python train.py --model="text-conditioned image diffusion model" --image_size=32 --horizontal_flip=true --conditioning="text" --cond_dim=256 --text_encoder_activation="gelu" --text_encoder_fused_qkv=false --text_encoder_qk_norm=false --kv_group_size=2 --width=256 --lr_schedule="wsd" --decay_fraction=0.3 --final_lr_fraction=0
Rows from block 8 of the denoiser of a small text-conditioned image diffusion model, named by matrix and row number. Rows with one number belong to one neuron. Each number is 128 + 24 x the weight over its row's rms, rounded and kept within 0 to 255. All counts start at 0. Numbers have three digits each.
After each neuron's rows are labels from the 100 images, of 14976 (inputs lightly noised), where the neuron reaches its highest value: "patch colour" is the nearest of a few named colours to the mean colour under the peak. Only what is clearly more common there than usual is listed. The data: regions of photos with short descriptions (Visual Genome).
# fc1: MLP up (model.blocks.8.mlp.fc1.weight, 1536x256), inputs 86-171
# fc2: MLP down (model.blocks.8.mlp.fc2.weight, 256x1536, transposed), outputs 86-171

fc1.550:143125149127105119096135093121108132121105136097105109109106118118131120135115137132124141137154134125186066119115132139136145144153139148122110095113145125122119145100113135129120137083126132129126129136157114134157113095113158122116142110135126159124146137
fc2.550:154116145134127123115147106151119116121118129082127120157157139172144130123155127117130104166155105140080125096131128144112116133136133112143070121114127120117107120104105164139132132143118116131155108162117110130098153108127094103138102138110170186092166145
patch colour: black

fc1.372:150116100097106061161153111117148094118148141124149134138104110155120136127123122154114091131127133131150151101096103111152143147146095086141181126127127125124099120118180083156130075086093090140150096163136091144119141108112118131121132119120132122123108171
fc2.372:144125122141129126149141139106124159127168120145161109122121118099128108137143111134153157117132098124120118143132141134133119101115147141089117093125105120129123167112172128129116144160063125127110149119091115115109128180137193155160114133139106138145109175
patch colour: black

fc1.483:121128144152177118118121074106115113164143088117104092094133084134102122112145146097117140136143104111128121168102135094117094109171055100115099106105158119055089097078143142122116127131113104126136147128117141117153150105136122148110121142172128125150097126
fc2.483:120092096121066136114141132127137131165118096116108099144094125135130157125135138081144133154072109154132080185129144104111137151129148130141123137116111138081154152129146123101132097138135110106155114137129127143171131091119105128122140128115130174163122075
patch colour: black

fc1.681:131135121117107144149109093078129088097142156109112134111116126098109180123113112150125112137067118133188146176134119099118156119128128098129108099121160130147122130089081135122170159118154111114082158112123126133118146105133083128127119134130092109148134158
fc2.681:106145160139127151080129101161177123107101132111121103127151130135116145113164169155139123104157121119077133176142123144129132121081147115087122129137079125147146132097123160134119107140094126138120103099124156106117159100145177177147121141166117117130146092
patch colour: grey

fc1.236:145124098125126112127150120123087147092141126125098148131130124164116117118104147120116126111144119145115118158102124067130141126125093139092129078143097140154150102116159127130120133098127117113113149136126210089109167118115103132123143105144101122095122119
fc2.236:126104130124139135128108120084129139125124129119106103119125119090143136132102150148125105143155122123151118117130108089125121111189148132150182167144099150162100093138148121150119176105144111144126132099117087104119133134125144137146127127098090158097119086
patch colour: brown

fc1.326:137121168070125122094101169132176155104126092138098108121094135124143150148121134130167102114107115108138108110107092139127162133142091149100125154111108129125128136141110162091152116133139092140106127158119121149148132118105138125100125150163125110120125135
fc2.326:135121127142132125136153122103134100110152105106082092145163122126150135117096184127093145113155122123145093104144114184111122134127153108114153126142138125093119139142112129045144135089115121105087123184140126124141141157147094130135109129097152134138150124
patch colour: pink

fc1.542:107115104171126103114121134121108115121092143140128103116153171118102110148141151110121117157095106111142139129160140154114097089112125184146065143140142095115144112140091103129177142143159063105126108161157102139105131151113095122163145129119148166114138097
fc2.542:135092088176117141124114137126112136127087124126154115108140109119146145141112099087133113128150143114113134102147163160129093109134150099132072128108157172124129116149104146137087149107141176097103127117117126092153125164139164141145113155154157115119083121
patch colour: pink

fc1.594:171154119116134139126089107171140140132078127147129102123107109136112077129145190125080142109130084142145166139118155140124139135145184120105144103139099138122142142107108157134159100143107127153129073130139129147130147109133131146141139135125081149149117134
fc2.594:104120126131162160141118117158126132120144117162142134113103150125118075151119154133099083099156076123154156112133096160115134154151136063140113178122152141172116123089153083160133130126095142116127147098115089112157133124121119144145100153109126066170141148
patch colour: grey

fc1.468:120133102120116124141151103130138143154145151159134163132139128104163133167125132075131079124158126111127111109112102138182137150119130117134143123140122121089144136114104120145107156091148105126160132124072142172135105135134124128121124150089191104126128127
fc2.468:129120109140116124133113128099177128111120157012117131108115084100162141077150145120144136119130145119124137099148116136165105156126120130155148159117102123109189135104090123134136154164146128177128171156143129144114155145108114126103133161132136132137155139
patch colour: red

fc1.327:121125141132101068154121102131157048153144125122155174094114102154113092106145106129116123143127135123146135124128160102112146122128115152083151131127135121123094103087111149114130143100110141158085174147103126093128166144149156135133122120146109119124130124
fc2.327:138132148141140128141127066117122121162130133115154176148124118138144150132140176103130103153143111126133185086139126104159170129153144118131132094115128122123094153103121149094150127155111168085122106132162108140161162133153118121114096111140130123071147157
patch colour: black

fc1.391:116121113128149085238150109124121111152100124083112136113115136131113123123148149121138143115117099140102125116135094150129131133122106103104128103111129107149097123107076156145153107107144116122119162121157125140117154156110128158109151137128127128115125134
fc2.391:141124113139099114102081138109120119141097128175112155143142137129130074139115147150134131102137141126120186096133109148187129121139155134144118143119154137144138102133113148165142124131168130142109091099180127119133134150142117128111146140127110152118152023
patch colour: brown

fc1.474:145164131125142148118158145159134175111122107139154126128163133203112122088126132103131139097153127110124104119149068100134123115067129175152097128117113145124125118149167159119125097125091140178095110092117135134153140143105120142101122140123125146137085101
fc2.474:093147149137097124101114083093118157095135104090196131113115112052132149147137096092125102121103150134154144105117167122145119121112152087149104124138158147145130138108137136154095120126109141135117146112108094142084173133153152135156118133122113175117141070
patch colour: white

fc1.311:117138093134120180152129182144099099099154169142127139115136134123127137170155129128121136122085140133118080140159149160169114116128139171125149132144122155102123131125070106111111188113128116110101137106141152143132146112146145126111159116130131072120156140
fc2.311:148106107079145111111142173112137129113164150173101082107120141127110111166080146145137133091201140106152129125118158134141164100128158134171151130138131190099132106143048121138114153129121112095116140152147121152148127135092100147140128121149137162143136117
patch colour: black

fc1.505:143150126127151047161159123121144126136156134129091126126127157137104137109097108112146124117109121102130127139082100110094201126122154110145141142139149165079140103147154124160124125110111159127092113151081102119132148138130123138107159104120151096129090135
fc2.505:148136124121111133132098125105097152153178139103095145157116152129133126116166086112122170089120104133113148143157099133129097141121079135101134120137107123134119146176175059132146133150106144132080145146136130100092132143121130126140095114147136135114096183
patch colour: black

fc1.418:083121103132133122105108110127142148159129125123136134086161113104106128113175081111082123082112126145112127128113099144139151130142092143120182170150121121132140150102141136137119140131165137182164094094130105131117107135129116112133107103125135102131138110
fc2.418:084104125123102106101124141173153102132132127157146109135144120162111133155129115104128137120159113134139086131160119138093114148197146176095150078132082136086122093117127128133111101145061124109089171099122159120110085108136129097133131112147158152131203132
patch colour: pink

fc1.749:124101112192126160158106076150135129141110159129128105103128162112139163114087133143139121175135127108144137128089101126115182128133119120091125146191140133136115140133126108133142125131148224152118148095103135088109124123107117140089126163152145123116155120
fc2.749:167128123169144127104093117139114119134111108122120096122115105153111117111155142114169158153151149101140126166094162124128158142118116148131092123175138105133144139126138146107129157126156043146113156124147131127173142119115096112092105103134118090134139146
patch colour: pink

fc1.441:127135132137150077149134133073110127130127152174141129133114107123113143137125125116122143140161134136151117108137155136144102133076171117148151203142139112108107146133116094133143115138116131147137057136121138115131117114111170149115119134157123181133089093
fc2.441:105071125131148132095126157111118134083114126144150132134117147145129124132149088130120098140160138140140110106133139104160125139103145156148170118159139115144163113143106097195132129100136110119102122127101235110149168121119139106126098132144113105140149138
patch colour: blue

fc1.294:112086092161136204099121119140134107119136112124094147111100152154108116133177116110137105125143161127126107132180112084132147139113117136111102126108121091086107097127115166101115075131120109172105142114129162125106152150150076150071127158118121132135100165
fc2.294:072093136111145127142131129097114148155146122123089101124155135111088114111091125098127134151135112119140126109099128129134111089129121139137145123158153123157166117109105118110096136106121126079158103089143186122128174168107163138164108158103133134083118121
patch colour: black

fc1.592:163128130132117197092131113144099127181139128040121167138100135158142150128097146141149145135163123126099170111149123099149134105128116138115077100121128131132137163143128126160097150117101126145128156130093075118129136136150064191127106122138143128127087102
fc2.592:121124108128115104113105142107114162127086148115116105133164145097122111143102139123158130133093120125102144148121091111163137117131132096110117118130130123160076128165144156116110136125124112133167076106099138085113146114118144094144112134128118127085127162
patch colour: pink

fc1.400:137126072167143078154138064126121094122117133165163160115122122144094100083090107149095114135144147147151149153125113108138060119087164112141099122162131144146125106110163098167128123113133140131139113141139107115133137110131120141159133100088117122142103135
fc2.400:134179154110121120149123118132115133132121145113192138126106146139126162145162138097181123124094133137116138131107162110152167156183084134096096109119080140150141145130177168135098136136120138132146116114106142091117157111093154141123122095182118127140114150
patch colour: black

fc1.612:137120113115125191222109123149141110161133106112132127111097132111120041140156136121132112111136129113166035156122131141156133107182138133107123120121110133147165146140142110108115122129139118141118137134060135114144122134131138123121124118121139145144083110
fc2.612:129143136131110130136124113149151115131124123115137120121191132170126137132111099135154114083157092122133147118123111125091123133143124123121109162132133136127113099135135118105134124100121136149099121143103097084141090123110108139115155139117124180121130146
patch colour: white

fc1.293:108157117118107161171150132120154172147101123107128106130121074154132117154157138117111100154106123149166154135095103109113123118144143114115143178127165142141133081155115170128112164123117161105161109112097119123162128167106131116110111136150141083123125125
fc2.293:163154127123136123147117129176109114147123111150151129126103170114139176143105158136164109172128145144150127155104117156118118116148105124160177129126136129116134090105111119123153138168155090120163138143137135143113143163110083129122113132162140064156116114
patch colour: pink

fc1.639:115163138130095187030093103103133128175102120119142156121116115107111098141120103148126135113135125121120255123121129128167112130120129133088135140149146126157062197145123121136141106131104127120138114150065118126114109112119126130114112123125154122132128174
fc2.639:139152129117130115125104089161072116145153146118129152111113114125137141107127137130127133120116150110144107136110148150099130158102133116103125134126118146147177076135133141110169105140090136124114149141138159139136114117126146108139161145145128095139102176
patch colour: red

fc1.37:142143113136092125098169127165102133136165098023099151117113126112128129149123105111141109163159109132133170144104138115210134131139162126140139114144117128117166144114138131100125108158113127113137137162130147120131137126142114127121099158115138135148122074
fc2.37:140120161135116122138138126157088121126154103155179162132130121107136154158136108122104137161121147128097144118135117096170129129114124159115081121124113118136139136119133123160141122162150133089130142138106098052111146112129120195159129131114108136138162094
patch colour: pink

fc1.526:113119132131131215097158117150095188099140130182116095130095111117097138136094150118172167132123145095110139107088143163098120155140115135106158093132098161119117149104119112132121122142139124161154077140171110139149136125127154131111144126135154081145121161
fc2.526:116135114130138148111136124141117151105149129118119064115140123059138118149134142122160133099114134105172132149104106136084111154157099108104105097139140107111206197119127154124162156150096130126139135128145063119119144136122118088131156136130153159109115142
patch colour: red

fc1.142:118157115095170154113152120160141130149110099133145102107184142171135152065111139140130124132098155097117115085129155125093126125122121141150150141104153089108136135132080145119140142116122156144147119127170140120138137140117099096118090093112064120154130115
fc2.142:135140140147124131148149160113175140109134117075125088113092123117153125131140133117138162181119140157112184133140137134117137149151142116134172148120129104079138145139085158160171120136159149114110150120129127117164124164119170089112138118087142143133120151
patch colour: grey

fc1.629:085117102093149119125121179119085126091118111099118123138152109137134105195136125130100087150118111128138089144184158115111121135117127139151117101117139104141117168116114143125134106135122089140090104111116100127151124123143107110145127099166112172124153126
fc2.629:113116122133129131140127122177075156084094130131127141121112129082142103144151120158141149201195145123171149133099127141125129107103104156116134130109157121145120154109150128140148181133139101091080146132118116146151112146128070107103126138115115108144147140
patch colour: pink; white

fc1.611:123149134072095089161134136119097102144107111130112149145112111131088103087140133133129088110113142121128117112126114151110113106062119106129132146117105172099137110129107134117149144145121061114091116089145073150157133146129112129117173113085090159133099122
fc2.611:119141108163119122144124118122126126155079131114114153123149129142099155132149152112131130107151068133128152161112124131107144139109140147131138139134162155091129115112122138065144163141107121132124130120117117154110164178146112154137063114126148132140083182
patch colour: black

fc1.133:106106123081134147111122137102141135096124150133102157130108139138134115101155098113131045154154126146114102130123143152139148125127132135140131123135141099131138107144115090122077141153108120130130144122203154097113159148107057143190154123132108113110100163
fc2.133:097088123147162122132130094132061105131152142155118138133159132118149126130122114090101112142116133114083146112139120144151129082138112103150179141137116128147138126130102106138097130112142129134149133105150158115098169174134188131099116134110142114099097099
patch colour: black

fc1.494:143111138116188147095085130115079078152128132159129142131094130110124107118104155095091124154105114113146103126143082118125141111151149129131155108143124145130136108102159170115110161112135134129139119117146137159143145138126165124120140139106115118113117148
fc2.494:126124151121099151125124132126123142139086128140140122128141144149120117130118115146107152128132122146071090135118095153055127089146122130118163117141103127128127104166169176120116103134104115138126137120126131128119135132127052067129151117134124106101117133
patch colour: red

fc1.322:114114129161104137122113119111150134109120151119130160157112114112105074120164152139111152147153102150138207113131144153083124111116134122118149111153097116165170148151175167159085155127149096124058126109137112107124122123133107122096128174100140128119130081
fc2.322:137118115167127120141134146140146116133121076126122140168140135146198155124131106121118107135140161164146153122135124117159144117101115127149131109140115132135163135122132169128169132117116197112101128135121147104137117132125132131096140024105126129126128156
patch colour: pink

fc1.164:108060115092105117158185119160138106066110139144104142137119136149120109114111051137133116126170143134115143146133100138118149135149105096159091077115154136090123106163118159138132134082125150111133166124141132121128119116110121105129138111118093097154149129
fc2.164:144079106145115143107106104101124134113120119139096144127155124128132137138133089123124111120130137141182117129110092120133139115129118160137123104106122118106161167154109153141151161136119136165134168147181134140124153120145167088121133164140131142172154145
patch colour: brown

fc1.500:137110100138163124036136194156130106167112123099090115112138150088132093110129134146141127145084121102132098150117130152131114102188153140133116156122141131155177156131088127106112083124145136157146127146176128133134112096107115106144125120143132104143136124
fc2.500:104158127137123169154151105116162133148122129160121143127105125168136119131148134135110137101140099133134148103155085137189132129156128125112133115135120126112140097133099108070136119138132113097108120110135097113165134106131099108132115113135146141169167143
patch colour: pink; white

fc1.215:132118101136126106062102119086123110123116126158119146139110147115168162138163147128148147080106153134141116156140158143109129097144178093130157143111106128158151124114140153129119096128114137140127118100132122119111147152127163095107149114150160141110111106
fc2.215:113122131171149119112148127156105118142114165131175143168146093154078142168106155147101130126146130188108109131089128137137095130111154118117114148141133160105096148114143155153169074100121137107167158156145120135116115167172122128102126120138100163137129111
patch colour: pink

fc1.27:120129106121129115092121170121084127119114151100132112125127151140137123109146118099112089105144055148109130116116156147124150094094119151104129128123104101150134126142143135067145115074114137101136080143148171123115150152145132150139104139110123117125069163
fc2.27:114138146101171138136113102145108124125161126141120114134103106099150128107148148119136113101117123105152169126127149113164148131067137085135077104144110115158129150121153112091139088141145165127167136077112095089121174122123133174103126148132103141117106140
patch colour: black; blue

fc1.552:137101116127132174117117113124144108094148109120121116129141102085117120110114146127122137166138128131169154132134158136105103126158143130162112158126131119100120176120114143102132094100139095107121139117147116155089139092129097122137147136144104105111115176
fc2.552:127119140131152167126147109160139143102156139095135096123131123157130118140152172099140096173127106130086122109107129160154144109165100124120075142129158127099140167105088154110147113154139100114117131138084161165183138087132145116127102134129112135107147119
patch colour: black

fc1.697:126138131119163152072114102153120052135096143084129138115088122156147139104103135120117106170145155119123100140114129119166129125113125126122140136119123117115117107104146111150129101127154101161123134146135176129119123140125115119138138124131135131147128109
fc2.697:095160134131134128158168094112123157156144143115142103118129120163133163136145127156107127150131097136127083130139143125088129100127143129132127151118131128126087122146158075131115138128175121129131122144135183164125133135122151149142112122141114145113153141
patch colour: brown

fc1.425:157104113120139105104075115142106117134180157123104172107161135137106112128117136230162136144157108124166123141137183178122119127134109130128158142140100138147115125121155094145120136117070123129122132136150145119150077133110117141124139110127113114099166122
fc2.425:129102125139126121118144128107139126147123107134144175113136121107138142118104143107146119125119148113170128110140094172150116128122214142117179098158106122132125121157131161127141137130084126153162105138124124107137144129129122122112144146121098162177125143
patch colour: black