config.toml
horizontal_flip = true
tokenizer = "char"
text_encoder_activation = "gelu"
text_encoder_drop_path = 0.05
head_dim = 64
inner_norm = false
optimizer = "normuon"
lr_schedule = "wsd"
adamw_weight_decay_other_params = 0.01
Rows from block 3 of the denoiser of a small text-conditioned image diffusion model, named by matrix and row number. Rows with one number belong to one neuron. Each number is 500 + 25 x the weight over its row's rms, rounded and kept within 0 to 999. All counts start at 0. Numbers have three digits each.
After each neuron's rows are labels from the 100 images, of 14976 (inputs lightly noised), where the neuron reaches its highest value: "top examples" is what is common among them. Only what is clearly more common there than usual is listed. The data: regions of photos with short descriptions (Visual Genome).
# fc1: MLP up (model.blocks.3.mlp.fc1.weight, 1536x256), inputs 0-127
# fc2: MLP down (model.blocks.3.mlp.fc2.weight, 256x1536, transposed), outputs 0-127

fc1.282:534487497504470499459504510509505482530544443517495522513489511500474538526494478470486494456516512522471520457520496520535483537434499525512498497502506514492516561525486480491512482512498509475470500462522495513531502523463513484501509500504472478509544518472489510498467514544510500508522509506472545463465493472504484467510516483508483447442512487513486488500552488506476447540486
fc2.282:484443521531459493482479517486521529494476497509549479519478458531477508482499535511505490506528544511506501451529490522523498487442493501514525479520535485530510543471475429507497534456483520514472515485504532514572460530475500505476490509513476485481481476477480486517457509539470504515529494510503492477540556502470510528487505509521507518504542472486478477500464468506526527489505
top examples: text has "blue"

fc1.725:521531472526502494536479521479497492459520490495587492488455441517507527581503453497480513503494499551561475502486509458495517506512499508500467527546475497488542465505501509525492554493484458496484497480505514470483459535471501544497486537562479476482528494482514521488509524506498489542509521525490462487446478520498479486475493482498461542491496501497478470469492475516482490480487
fc2.725:495490438442493509475497497540506495455528517509446508441529513481542467474468548523478482481530499527480525481509527492472509521517537493443504521452487490459507494470502502551492530494507509505519525510515547485539465518510499504513473470484482479531498543486461499493501516504512533480498512496482485491523523484513503482467495490483537499511545550502452528482501524522501521449492
top examples: text has "red"

fc1.620:508499522477499486496498488458500491469496498484493507492496483505572471499499505476443498532505509446483483501519489480501511507478497507512493518488495492464491529514513527505510495511502482491503493491508512501521501524494511517502520506495492503523482478560525499499457504470341517486513486501502500523515493509494503455493490489492514499525487504514455492498513487485484520515499
fc2.620:507523501531488494505481485564505472466523484488497496506499513460522537523461461502517503509487500455516497491467514500488505533520495471474462497490507521475482557456499515503511516482497472516512499494497496498497522494627516504498476520505485475519494529455470507499520509522437502436476485492581499452490495515534457561506532478511527521451477502447496489496507527503503483516500
top examples: text has "green"

fc1.608:484476519507542492520507515459461449503514565469531476485502480502519465474496474506521484474486523506481507520436499494494492501537517487496505483516497538518479501557527476505487510508512523515527485503522498526502520495473490476447509494497521506463499550494501485502515501467479510511509465463534500478481532502520523528505508488512498500493514470469527511470518463485471482444499
fc2.608:504502503537479544510528512510472573522506476484493500479498493478474462507499525436469484445503436489515483488529503522515462527504475497499476490507526520505506508515524508521492498538486469488496502585486528501498470500442477512477513477492472523490496472505487489527515474501498480457506460515431473495504575522488515521492511486531535503460534542520482504483521488500523505455505
top examples: text has "red"

fc1.181:489513500437507491489501533492484483503518505459463513489543525506502494531510454545507502506509500498532466511512511375475522452458483516492523527522505498506453509468489521508485523491502514513504484517518505484513488515510535475517516534485496448472525498483483531491501491485508516507478510537485530488477472456473460490441503416498502528484493480461455504489485486467486494493482
fc2.181:513545476487467523514503541479493571519521511505505492516458490498485491521494444504479490512503505480533496511519506494510481541479481525458513491537482463508516515521527485505513494493514485475514512544461483499462522466497477512487506506500488554539486486470458523486523510473472572468484502529420474534460471492468447449506490524494501504524512481490485491478535522497534496546540
top examples: text has "red"

fc1.267:495477510465495513500521495511508542531520505494499488531503504464514516544504487528497510502481499483495480480528521379477490496483522486501479545538515462515513472497497539499516506524489503493518498495523494500490492463537480526498500535540533511488525512520524473508532514517499493464471505526484505479521486495464463482488463431518481522457456508449488474486496498544491511518428
fc2.267:489505520487504487477501480466479542486478534511474507465450489466519483505498481478483495474447502528497474513471503478526430507485514488521525506442460491483532478521482491517522497504459556488483464511523512473488505481499475476502505482494516527552483525510466524541521523503530533486508515503432518536502502495485491486525482505526471546500536494489479536497515563516513497468480
top examples: text has "red"

fc1.200:503475571535490492481450514488486488517481516491477496539503455492518461505492514510507506583526514501519520487491518522492513517521470490517464508512430461534465532466481553521543470499521510493543489479437469542458461465517488526523480526466521532469479495524501508503523521497485525469521479486484499481474472534502477472509491512485518476467527517493500511455508456491511463503490
fc2.200:551508511485506536502487556519499507512533487482542516515517489479492471517524470519513505529510504565470504512549477509484491531540523519507541488528567519474484508434459527474517498476527499486512460475507505514496543479532502471468528466499503491524559485515492506492477473519475483523498489492482503470439534481519523491508537499455485517546481495458485487515448532513523519537515
top examples: text has "blue"

fc1.567:501499511466496537499471510539501498506490507503539484527489505506539471498522519560521521482548490473458585513494479570520478494489492520472513492534509495494507491526496528511465497439452496506496482467534512538508461478556496493494463492483522527449505507525511509494495458478555477509491479493529540473471485464489500488504507497498504485509466514511507519514479504509471476497494
fc2.567:513498486513505517531522528506474516521532502485452516490485471484508448511471486468513494458469482498496479568498449477493502490539474519486469498553512482459534522525508501486488535481502517491523456438524474528469490510432479510494485479491494551476522496535475474541515474506520499490524484512456508509515530522478486469517482480499461475497495517486485482486483514481481482535553
top examples: text has "red"

fc1.117:481519495460492484531529479549500510510512487514545506471504505508494496490510467552501508558531492499528514490509518479468454505473495492503499527500498453500479463520480495495539496520474497519512479471470550479522483506541486500463506465500558531472495541473520526508548471456486482498493499478532508507495498503492480472527483490501507532519494509443467431488486493492479562527439
fc2.117:486492527531547512493480490498489511549498571494495527491488450481508497494509505498480479532516498504502510519533515483508480543547491519495517511487508469498479481496470490519573493489497506478490492468490468514480486471466508458474536492495503469533508476481494502477489520498516550464498510481419486540493489512506497471512477485537524467483503479465473476479508541483510419476511
top examples: text has "red"

fc1.450:492508524478514525485521487464505495554506492477497527502492498499468524552509462480507477519527489541466493515478498560499498493496497520503509499567495521476532482468491514522462532499472505497506481494491512528473513459513511506474498503551567524454538504506483522473516528495477477471493482522501471504497539478498470545558515459495515464486487495510488506450486526506491457547534
fc2.450:484501490468510500480526538542506513519526524541442520464501519544494474518479515507461513483511491545477493517490477508490506525480503492485467512477517504446523502467570502526476497510489507478512507474486487514526523444480486544497481507495487507511517502487504505496485525489437485484460521498423506497472524511458481453477475491503521477496542494492460510481492524499495483512512
top examples: text has "red"

fc1.161:496465508525496487499503491500506506520504430503525506477501503512437525499484496490481492456482499469508482529489505491463491498506505493646491474459502508535503640486482446498491503497508469484526524487493539492453465530506497509495535499500500502534502515531497491495490465564434491514530499509506490488528500489510511479495557475489478509531480489467494492533524501509494490463500
fc2.161:489517506511467533514453501501516481512495502507438506454499530517423485485500487499480505455496532512482490556511505499483492493567501510543457504531483467512500613485498521516492511514494482514486532495523478488512490512474516458516494482497510491540518523510483493505469519500500501459522508488473501492515477514527500504490450484517541481476458484513511486534498477487522479514492
top examples: text has "blue"

fc1.300:512501485577466511502525527524508479525486557507502477472498473562478465537513530515508513510538518555514499498492491485469502503457520528496498531542474500523501505506483481469490482516508509486507507515487494485471490497436489478481489489505494520523497515518540496499501524534453506497514494498467513455464468511474488525523543490516499470500494486558522499463492520501531469489490
fc2.300:505512514497571499502474511508537561538496527468524527469499463546477518458495503449512507497526480517499496486500495521516537502459490474487494536484514490520518475490502541506536477460488477492559505492489527517510467463463496503506487490480485488490467480530471528475535530508508477480507484489479451495536501499524503502475501539478471499498526501513455519477507491514507468533501
top examples: text has "red"

fc1.233:485481517534520495491474486495500497482508494529509494485445471501521500449513532482512494489546536505486475506505518528509523519524518492519464487510493498476523480454499509464484470518461511495502496457488492511467474508513464501497500420582465591481499489473494456526464516547504509517477501518494477461479520516464518512502494517498522468445504478521496475474504482578485519500469
fc2.233:507492503481508499552506531527516472437458503485525490496494448518516478497492498519471498456502470495519532486478520510534523490494500514459518485474477502559497489539533497475479497496499483495469489509537516531546509553529500458477533500490511479516528490458470453530518508522505486561528504561561484520473488528494500499519431510498506509523523504515447477491536519515522460512499
top examples: text has "red"

fc1.321:465522537490495514488499494498500543485498477507495524487484515495521497517487495503508511514504490476481485535533490508492488558468439494506517508507481502533485520510505485521496516503502474487532477473457503541465523496542500470524474493525502472513484500504536481494493487461427517443518461513530506546540459500509524500500513467503501462550477522572507480537476475502494497495511
fc2.321:484516516489503493534457520493515422519498518479535509493462568571480483494507517508531509525503542522504512514522462501476511476476493530476497483512522499510524497495511512507528491472497485507521524500513492505495500491496485548499450508504491508523508477485506518517455521494486502527524500490500496528487488472507495480496475466498554530483531502553513466524497527500468510456526
top examples: text has "green"

fc1.120:488491433485507485458508457517526500555469500492493496493467549527502513518458504482488502455536477530541477488495487505499501483519503531484524500530488505517484514528522455483465526510514512521495516479504495534492487453484460495505493487453474498531441531479494476489480512426475495552503461475535470498519522505488479494485556525515482543523485523506502461531501511484490556512497
fc2.120:495511495553492480496486488470515508533505486479503500505481509543510519506486466467511503487489493558534504484502482497498499503496491510465473495498519526555476479505451498527474493416506554458530471469508514512498494474515492472482505509472492497443460492511480494499483502528531485493512498492505477490450479480496521488506482499526488505492515519527561464526517481487522488528494
top examples: text has "red"

fc1.17:511486476500531503505492481557502463510502484486470478499492481488470486476493503482489509500509533527500487531508493563508489486525489502496463524508485541540491525505470502521454482455520474502474548499505502493488495493481494514492534505591465508499466513529487496530553487483520534534502492512538523513503486575500506518617511484441499456494491527527465511466509508466491477489494
fc2.17:517494496488498485483507519485512488549527513490491493502536492540520505492509489485479498504498496479505484510520530501539506539533522503463496504520542509503508500531463516517508504531467526503519503574489510463474508461524501480485500471532498550493487499522504502529511511488465513487521501511403477565561494491475494472465528504496503516503482525487502529470476448533519517507485
top examples: text has "red"

fc1.20:478470571506481473452459439511405498491442496486535522483514507498482545491493493508497517524503488476473508531474500490520498495484514509503499494481457478515507484508502485484500469522502505528395497540448482516500482480507471514495515498505492483487467483490523495500531507545538512488509513521478511469470453487511492482494542479506500497517478474458513493482449486485492519467504
fc2.20:517507415474498507538480505496493480465523471504501491510486435473535547511519535500512491497474515521490497536518483497566491562496530502510536507527520515503498478475503560471511483462499496464506536530498458505525512484525480469508505489540510517513482535530518476493500534510483518454471502502506531514480474514474474508488454507517515515514536478479511511548465535519511508507526
top examples: text has "blue"

fc1.516:494459517491474522493489536521501504471496515523498472505474508458496491481495541478467526477493521542547510476530483488498494471520505503482491486509481507515497523546480489510492516435481525537431510517495498505534504515478506501511490492477485492518478493495504486514504527517540514540515423506491468528531518490500483524504470510448464499507507480525507483503457497484504506531494
fc2.516:484507448512524506507469504504501498490548485509491442501485490435486469518494508528493486521497472500495486531506471506437495510492484511522511506467480495523509491488485495496471536510528518483488465520486479504494541503516463547504537502499470518507482518533513523488530512564532502442574485515499527496459531517518512505502483533444537528484501490475521499483499496523502540530500
top examples: text has "black"

fc1.69:505496502442506495524504521484510475486490491524505511501519479503543460512501480495442497547486569469468520505491499504473504501562453499483493485537511480513507472521467511485444531522474538512494492466490511484514502535510493510503487517513508503524494467513483519499456501465470508494524502493528503505495462489506504463508498469512513485513439507514524479539512469522459442508513
fc2.69:498482504478518506502488471572520491472486522494525483512517531501546499508529544530455488490497517525512494486490497499519531483544507472498465491501458494465513487516490491494515511502479482494440495496497483508508523487589471548512517524502510460507548511504516486501539487446477500522456503502502531476506488506470513498508497544526530464502475475488467532508519540509478485475489
top examples: text has "yellow"

fc1.593:498526515498509528489498505521504456508486456483501496504437525489549481535529488523498479503511469499506535497507470516472465527523520480486435506553485506477492504469441502469505508471503499484499504431557518531530497511506480467471503503496459525488491488500530523516547516487474485493474482497506475499519480475495541499495509503471504531492493497501500461487506486533498467545479
fc2.593:506492509512512493522550509545497485486482531525513516456502510487507499516484504491506528515487487508514522512531526522534513510507477496483520506457496516469482490493517487557517499461486469491502511480510494522546485507502494507492457520518502534493517524463499515509497515477504505511480505504466508537466459455490483523486442481501579496522529517506505506526484504506508522481539
top examples: text has "red"

fc1.682:514483483498495465525508516496487513542515503502496497458553518523546525568486465467509516460478474520496454474489489539477464475483494486494499471526485505512564492534524518435483519537515511517476524512520510468494510519490505519493521532472516474468515475504496495488510518507462502554489500486453495471488510468484486547463496516487497518525483486476508542470504494476508512534500
fc2.682:521518499450460533491501511481501545542486485473491488441538505517489462463504525488498478487507490528497543498485487515510529532502522511472482524502516512509485482483514500536472510517469529438524503528513518491488488466503462537499509526478469483530497518517501502472509536502485508470489510505477515511469547482504477478519501499520458452464532479505518500509511543492488511476544
top examples: text has "red"

fc1.249:525483478555517483516429511444497472467526500509493516517499529505469533499492463454462494460505519517498493459510504501492502529526464527473487496483462471456498486484470579487522484495521468510485489459501516518487466512495489521512430514505506488533495472492552525505485504530566487510482478524491488463486516503478496500498514505510506527414507501477509520493489489502511473497503
fc2.249:474479525475497494495520463538491482468491477483529515513550475525522526506496535518514521552492514481478502503464507504494520530522526487505499519454501482475513451481510509462541472455500509519513510516528472531465502458502510528490502486480532503520534533488493503516495516526505511452491456511551492521496513504536532443483503498446493529520496506460503472537557525503479520484502
top examples: text has "blue"

fc1.304:499512516514521478454551506501519512501480418491538512536496522510471539499519485474483486450492449511500516490492505492507491529507502500508466499451524494488494583517501474492512489528497511498485550481535545556473511531516512530499508501507494503536506460488502510496515475515469506480496512488498509456476489502491503491490507508473526474451467482460510496509573511504493518509501
fc2.304:492498507490470509559463490500492539499481505474507502513483502557466539517478458513479518509519547517499507457466512498539503494525502503474486494518486459496509618466486489500485510490493502515445510496522503490531465502455502529488513505487493486505523557496502507493467511540482487501520500491553507476473515494494514523505522551487541418552468471541481497492467470481488476482494
top examples: text has "blue"

fc1.34:493459539507486503479457496482481514492513502527505493532502476491483511486504523499508500445484509481516491536506523497479515473502472497536471480520470465492511540497513511544451493535482521477496493515502508523488505512481480478508452506485491473484477475529479498474504467490522520496493489469488480502530474509481467526501536524509489480447507460459474476413469500501480511476509
fc2.34:487494497466536529472528489471500524496541497478510491522511500512489492524524425479513508553472504527495532508501487539521488520508498493485486497504488489519479512508462520500475478470526497537479505502528507531501512504442482541506471491508502518484522517482495540528476465458488483479497499470524503496467533481505502513496488497464562504545540502481502535541424560494447500498511
top examples: text has "blue"

fc1.351:488477480496515475470503527529503536440541502486521485493515516533526453517508520534559495557530474493570497473536482524531501529480484500403482517484531552555510496505530530476475476462522482507503489491531498524522474522482506487509479505524493504505477517479509526501536503499518499549484497489492504490492499503540506485500518492551495465455424532546511520463481471493480496480515
fc2.351:509491531504462497510480487495508468455511508502507487542491505476519553564492518482537498485495511510527546484493496496479491496515475543535531471493471520503553496507479471489496478502543477521496509459530510438505470515540529499497503513461478510478482519531502503463504491484533503475508465476495506469499539513526474498547508484452492511520453518481560504510507508484514516503512
top examples: text has "red"